python train.py --vocab_size=5132 --encoder_arch="transformer" --encoder_activation="gelu" --encoder_num_experts=32 --encoder_expert_mlp_ratio=0.25 --encoder_layers=6 --text_encoder_norm="rmsnorm" --text_encoder_activation="relu" --text_encoder_moe_every=2 --steps=10000 --batch_size=256
Rows from block 3 of the audio encoder of a small contrastive audio-text model, named by matrix and row number. Rows with one number within an expert belong to one neuron, the router's apart. Each number is 50 + 12 x the weight over its row's rms, rounded and kept within 0 to 99. All counts start at 0.
Before each expert's rows are labels from the 100 clips, of 14848, where the router gives the expert most weight on average: "strongest on" is what is common among them; "loudest band" is the band of the loudest frequency at the time of the peak. Only what is clearly more common there than usual is listed. The data: short read English sentences (LibriTTS-R).
# router: slot weights (encoder.blocks.3.mlp.router.weight, 64x192), inputs 0-191
# up: expert up (encoder.blocks.3.mlp.up, 32x48x192), inputs 0-191
# down: expert down (encoder.blocks.3.mlp.down, 32x192x48, transposed), outputs 0-191

# expert 31
strongest on: the word "chapter"
loudest band: 250 to 500 Hz
router.62:55 51 66 54 60 83 51 57 51 65 50 42 72 53 33 52 59 45 40 36 56 48 40 30 68 44 61 54 37 79 57 37 63 61 62 55 58 41 54 42 26 40 26 60 52 62 58 55 58 41 47 34 50 36 63 61 53 37 42 47 71 44 78 46 48 75 38 44 58 47 53 73 66 53 62 46 40 70 42 59 35 40 50 27 35 51 46 62 60 63 45 53 48 57 52 51 54 50 44 42 48 67 47 21 56 53 40 46 42 58 67 50 51 61 48 54 56 47 40 56 55 58 32 44 27 46 47 40 63 52 43 55 39 53 25 55 66 29 68 48 44 62 38 70 67 42 64 44 56 47 32 47 59 69 62 58 41 38 29 31 50 66 45 43 46 31 62 53 25 66 28 50 60 45 42 52 45 42 32 33 50 52 38 40 55 63 48 40 25 28 37 55
router.63:58 50 44 36 55 53 39 47 68 69 35 65 54 55 46 58 68 49 49 32 56 51 34 43 36 70 41 68 43 69 59 45 45 68 54 68 65 37 71 49 54 43 42 45 42 54 66 53 51 29 53 53 66 47 40 60 36 43 45 39 51 46 54 35 20 51 58 51 55 51 61 67 53 21 66 65 48 57 54 52 41 32 31 56 39 51 46 45 57 45 41 40 41 52 43 63 60 38 44 40 61 48 53 34 51 46 42 58 79 59 76 49 52 53 18 27 60 61 49 45 58 46 38 43 50 51 53 27 49 69 41 59 57 63 31 55 55 28 57 51 49 45 57 52 66 40 80 39 52 32 58 59 49 63 45 60 65 35 51 38 44 71 43 61 60 26 40 59 48 57 28 44 63 47 50 52 45 41 20 35 47 74 35 51 64 63 43 53 44 40 19 54
up.10:67 65 36 31 57 69 63 50 34 51 39 64 52 50 66 35 62 48 37 43 59 50 40 56 75 41 52 52 39 84 67 58 47 47 54 48 40 26 51 45 71 40 33 48 44 67 39 52 39 42 73 24 47 50 43 51 42 44 57 48 58 64 52 48 35 52 55 31 37 54 31 56 47 51 80 42 35 63 64 43 73 44 45 52 46 64 53 62 51 62 43 48 60 45 50 50 50 40 56 39 42 50 50 32 50 51 44 63 50 40 64 55 57 51 55 28 66 58 45 80 73 54 46 35 37 29 60 44 61 61 51 65 50 60 53 57 58 34 50 58 39 54 68 44 48 47 45 40 41 36 48 41 52 63 56 58 51 57 44 55 62 60 35 54 22 43 55 48 36 56 35 48 57 30 52 62 43 44 41 35 40 42 51 44 58 49 76 17 46 17 19 52
down.10:62 45 56 41 47 47 58 40 64 51 23 68 45 44 44 43 48 35 33 33 40 41 39 52 48 25 43 65 46 54 52 35 68 49 59 40 50 36 67 55 59 31 59 68 61 50 29 47 63 42 62 32 41 52 46 69 51 40 55 37 60 70 36 48 44 43 45 35 47 57 52 60 51 45 61 27 59 44 46 45 56 54 53 48 29 53 43 54 75 57 27 42 50 64 33 41 41 40 43 49 49 59 76 41 32 27 58 80 46 49 76 57 66 47 65 45 51 60 54 64 49 47 57 29 53 50 53 18 47 44 39 36 64 47 52 67 50 42 47 61 55 51 75 49 37 39 45 51 67 44 51 43 58 67 51 63 75 42 55 57 57 86 55 63 64 33 59 59 47 57 41 56 73 17 60 44 48 57 56 65 32 58 54 65 50 44 43 42 45 42 52 62

# expert 3
strongest on: the word "you"; the word "to"; the word "i"
loudest band: 250 to 500 Hz
router.6:61 67 44 43 55 66 45 66 61 57 54 55 52 27 62 66 87 57 53 65 62 62 49 72 64 57 57 48 53 62 45 47 54 47 52 45 34 48 60 35 41 51 53 15 30 58 45 44 38 31 47 30 66 56 44 40 52 44 44 56 48 49 68 41 49 48 47 43 36 59 49 59 51 50 71 50 57 68 65 33 59 46 40 58 48 48 70 41 48 49 61 55 47 24 62 45 63 43 69 61 61 61 58 30 37 55 60 49 75 41 59 62 55 59 46 36 71 49 46 65 53 56 46 40 47 53 68 48 55 60 65 56 47 68 58 59 34 32 72 65 55 33 43 53 55 43 62 45 34 26 39 31 62 73 54 51 38 37 42 39 32 51 34 47 49 19 44 34 54 51 37 42 24 46 51 40 55 48 48 39 39 48 50 38 36 26 58 38 48 33 22 58
router.7:60 66 38 39 55 67 43 62 59 57 50 51 50 29 62 65 86 57 52 60 62 60 51 70 64 57 59 49 52 60 46 49 55 46 52 44 35 49 58 32 38 53 57 14 34 59 42 39 36 30 47 34 63 57 47 39 53 47 45 59 55 43 69 42 50 48 47 46 33 55 49 58 51 49 71 47 56 64 65 37 59 44 38 57 48 48 68 40 46 50 61 54 44 27 62 45 64 47 71 62 58 61 56 29 37 54 62 53 76 45 61 63 51 57 49 41 69 50 46 66 51 60 47 35 45 51 71 51 55 60 60 55 44 69 55 55 29 33 74 65 56 31 46 54 57 45 63 45 35 26 36 30 59 72 57 53 36 36 41 36 31 51 32 50 46 18 46 38 51 48 37 41 23 45 52 44 53 44 45 38 39 52 53 33 40 31 59 37 50 31 22 56
up.13:34 61 55 47 45 47 33 30 46 50 47 50 47 55 46 59 68 60 52 37 51 46 69 37 43 59 55 49 61 55 44 60 65 50 38 63 67 44 55 54 48 46 38 47 53 56 56 61 35 41 47 69 55 45 44 48 46 45 53 42 48 51 55 55 32 60 52 48 70 73 49 61 51 25 50 60 27 50 38 45 43 32 47 55 77 46 59 41 45 39 48 56 33 58 49 55 59 57 44 41 56 37 40 48 56 72 51 50 78 63 47 48 42 63 23 44 49 69 54 50 55 55 52 65 51 31 75 70 67 51 40 44 56 44 41 23 56 54 45 62 45 34 56 69 77 44 47 36 23 29 54 54 47 46 66 58 35 68 68 30 47 55 52 46 31 54 48 37 63 56 37 25 35 65 71 56 60 40 28 18 56 63 29 47 38 34 63 22 37 46 30 52
down.13:23 34 77 71 65 33 49 49 52 56 51 39 54 60 26 41 36 57 67 52 45 62 38 33 37 51 59 42 50 28 45 42 35 48 61 47 62 56 39 63 58 58 60 67 62 40 56 64 59 59 30 45 33 31 51 59 58 47 61 69 63 57 55 57 56 58 47 61 64 40 53 36 36 48 20 61 43 46 18 57 19 46 54 46 61 31 31 49 50 61 37 51 50 68 39 48 53 42 27 37 77 45 44 69 56 34 69 68 40 49 47 24 36 41 53 60 50 59 63 43 42 46 52 58 42 44 33 67 51 58 36 47 44 45 49 37 62 59 29 21 47 58 47 62 52 73 40 55 46 52 44 61 50 59 35 67 68 55 43 54 46 60 64 44 51 54 57 53 68 47 72 51 60 72 61 54 47 51 64 54 52 59 53 37 57 59 39 52 45 55 62 46

# expert 19
strongest on: the word "it"; the word "was"
loudest band: 250 to 500 Hz
router.38:45 68 27 47 26 42 56 40 63 31 55 62 33 38 62 46 50 38 55 42 46 30 71 65 47 34 47 57 69 49 72 74 63 49 38 35 23 55 53 63 52 44 36 66 54 57 34 33 59 47 66 38 59 65 41 56 64 67 43 45 49 27 34 49 64 43 44 60 48 64 59 56 52 60 50 40 59 71 51 53 50 39 51 61 47 66 70 43 54 47 70 55 28 52 67 61 48 31 44 68 58 30 56 43 50 48 51 37 50 37 54 56 39 40 50 45 68 38 34 45 36 38 38 44 52 55 78 46 53 67 73 37 48 42 65 74 13 50 46 55 69 43 49 61 47 47 39 40 37 61 49 53 63 44 53 58 57 21 54 49 32 59 52 46 53 56 43 43 40 59 45 56 60 52 42 48 60 60 55 61 68 47 41 39 31 21 43 57 27 51 48 45
router.39:47 63 26 48 26 44 55 40 61 29 59 65 38 41 62 40 48 41 54 45 45 28 73 67 48 35 45 57 69 50 77 75 59 51 38 37 24 58 54 65 54 42 43 62 58 57 36 31 55 49 70 42 55 71 38 54 62 70 44 53 48 26 38 54 65 49 43 60 50 65 62 52 50 59 55 39 58 70 56 45 52 40 51 63 47 66 70 39 50 46 67 60 30 55 75 60 41 37 45 68 59 27 57 48 48 47 56 35 47 44 55 54 40 40 55 48 64 32 37 39 43 38 37 37 46 52 72 46 48 65 74 35 39 39 65 71 16 56 42 53 71 43 47 57 43 45 35 41 40 59 46 51 62 39 49 55 55 22 55 54 38 61 52 46 51 56 42 50 45 56 45 56 61 50 45 47 62 64 54 60 67 38 47 34 32 22 51 54 28 51 50 49
up.10:53 38 48 29 38 54 42 51 33 49 45 59 49 56 60 58 53 45 45 52 50 55 50 52 53 55 48 39 32 48 37 50 51 62 63 39 36 54 63 56 52 60 66 40 42 50 49 47 46 64 35 36 23 58 61 05 58 28 45 53 51 65 52 66 44 57 57 30 43 50 20 33 35 48 73 38 41 52 48 49 49 49 41 67 65 44 68 42 38 41 32 57 85 46 49 34 51 39 56 30 24 60 65 53 42 64 48 53 72 45 33 49 58 54 59 65 46 57 57 51 47 54 82 54 41 58 51 44 39 55 47 49 60 45 48 40 41 57 59 58 25 45 78 61 47 58 42 58 49 34 40 43 65 41 62 43 65 75 57 80 75 42 49 54 54 54 37 48 52 50 57 44 41 51 47 49 40 27 55 53 34 60 53 58 36 59 72 27 49 66 43 38
down.10:58 22 67 55 50 70 56 48 60 55 35 54 44 47 52 45 49 37 47 27 61 54 26 57 35 53 59 39 29 52 50 36 47 67 49 61 58 68 40 49 53 31 54 38 48 51 49 47 51 75 43 64 30 37 62 48 32 35 60 79 32 54 57 31 48 40 43 51 57 38 49 57 65 53 39 47 57 33 65 56 61 71 52 37 46 39 37 65 69 53 38 53 56 50 23 59 66 54 61 33 41 55 42 56 47 71 57 35 61 62 59 54 67 31 45 70 20 36 36 52 39 53 17 62 54 62 42 43 59 41 67 55 75 74 31 47 56 57 40 59 61 52 36 58 50 35 49 41 79 30 55 56 27 44 53 66 41 58 44 47 51 54 68 58 51 58 43 46 37 60 35 41 35 55 56 51 54 60 63 40 50 41 56 54 44 63 52 38 52 43 48 64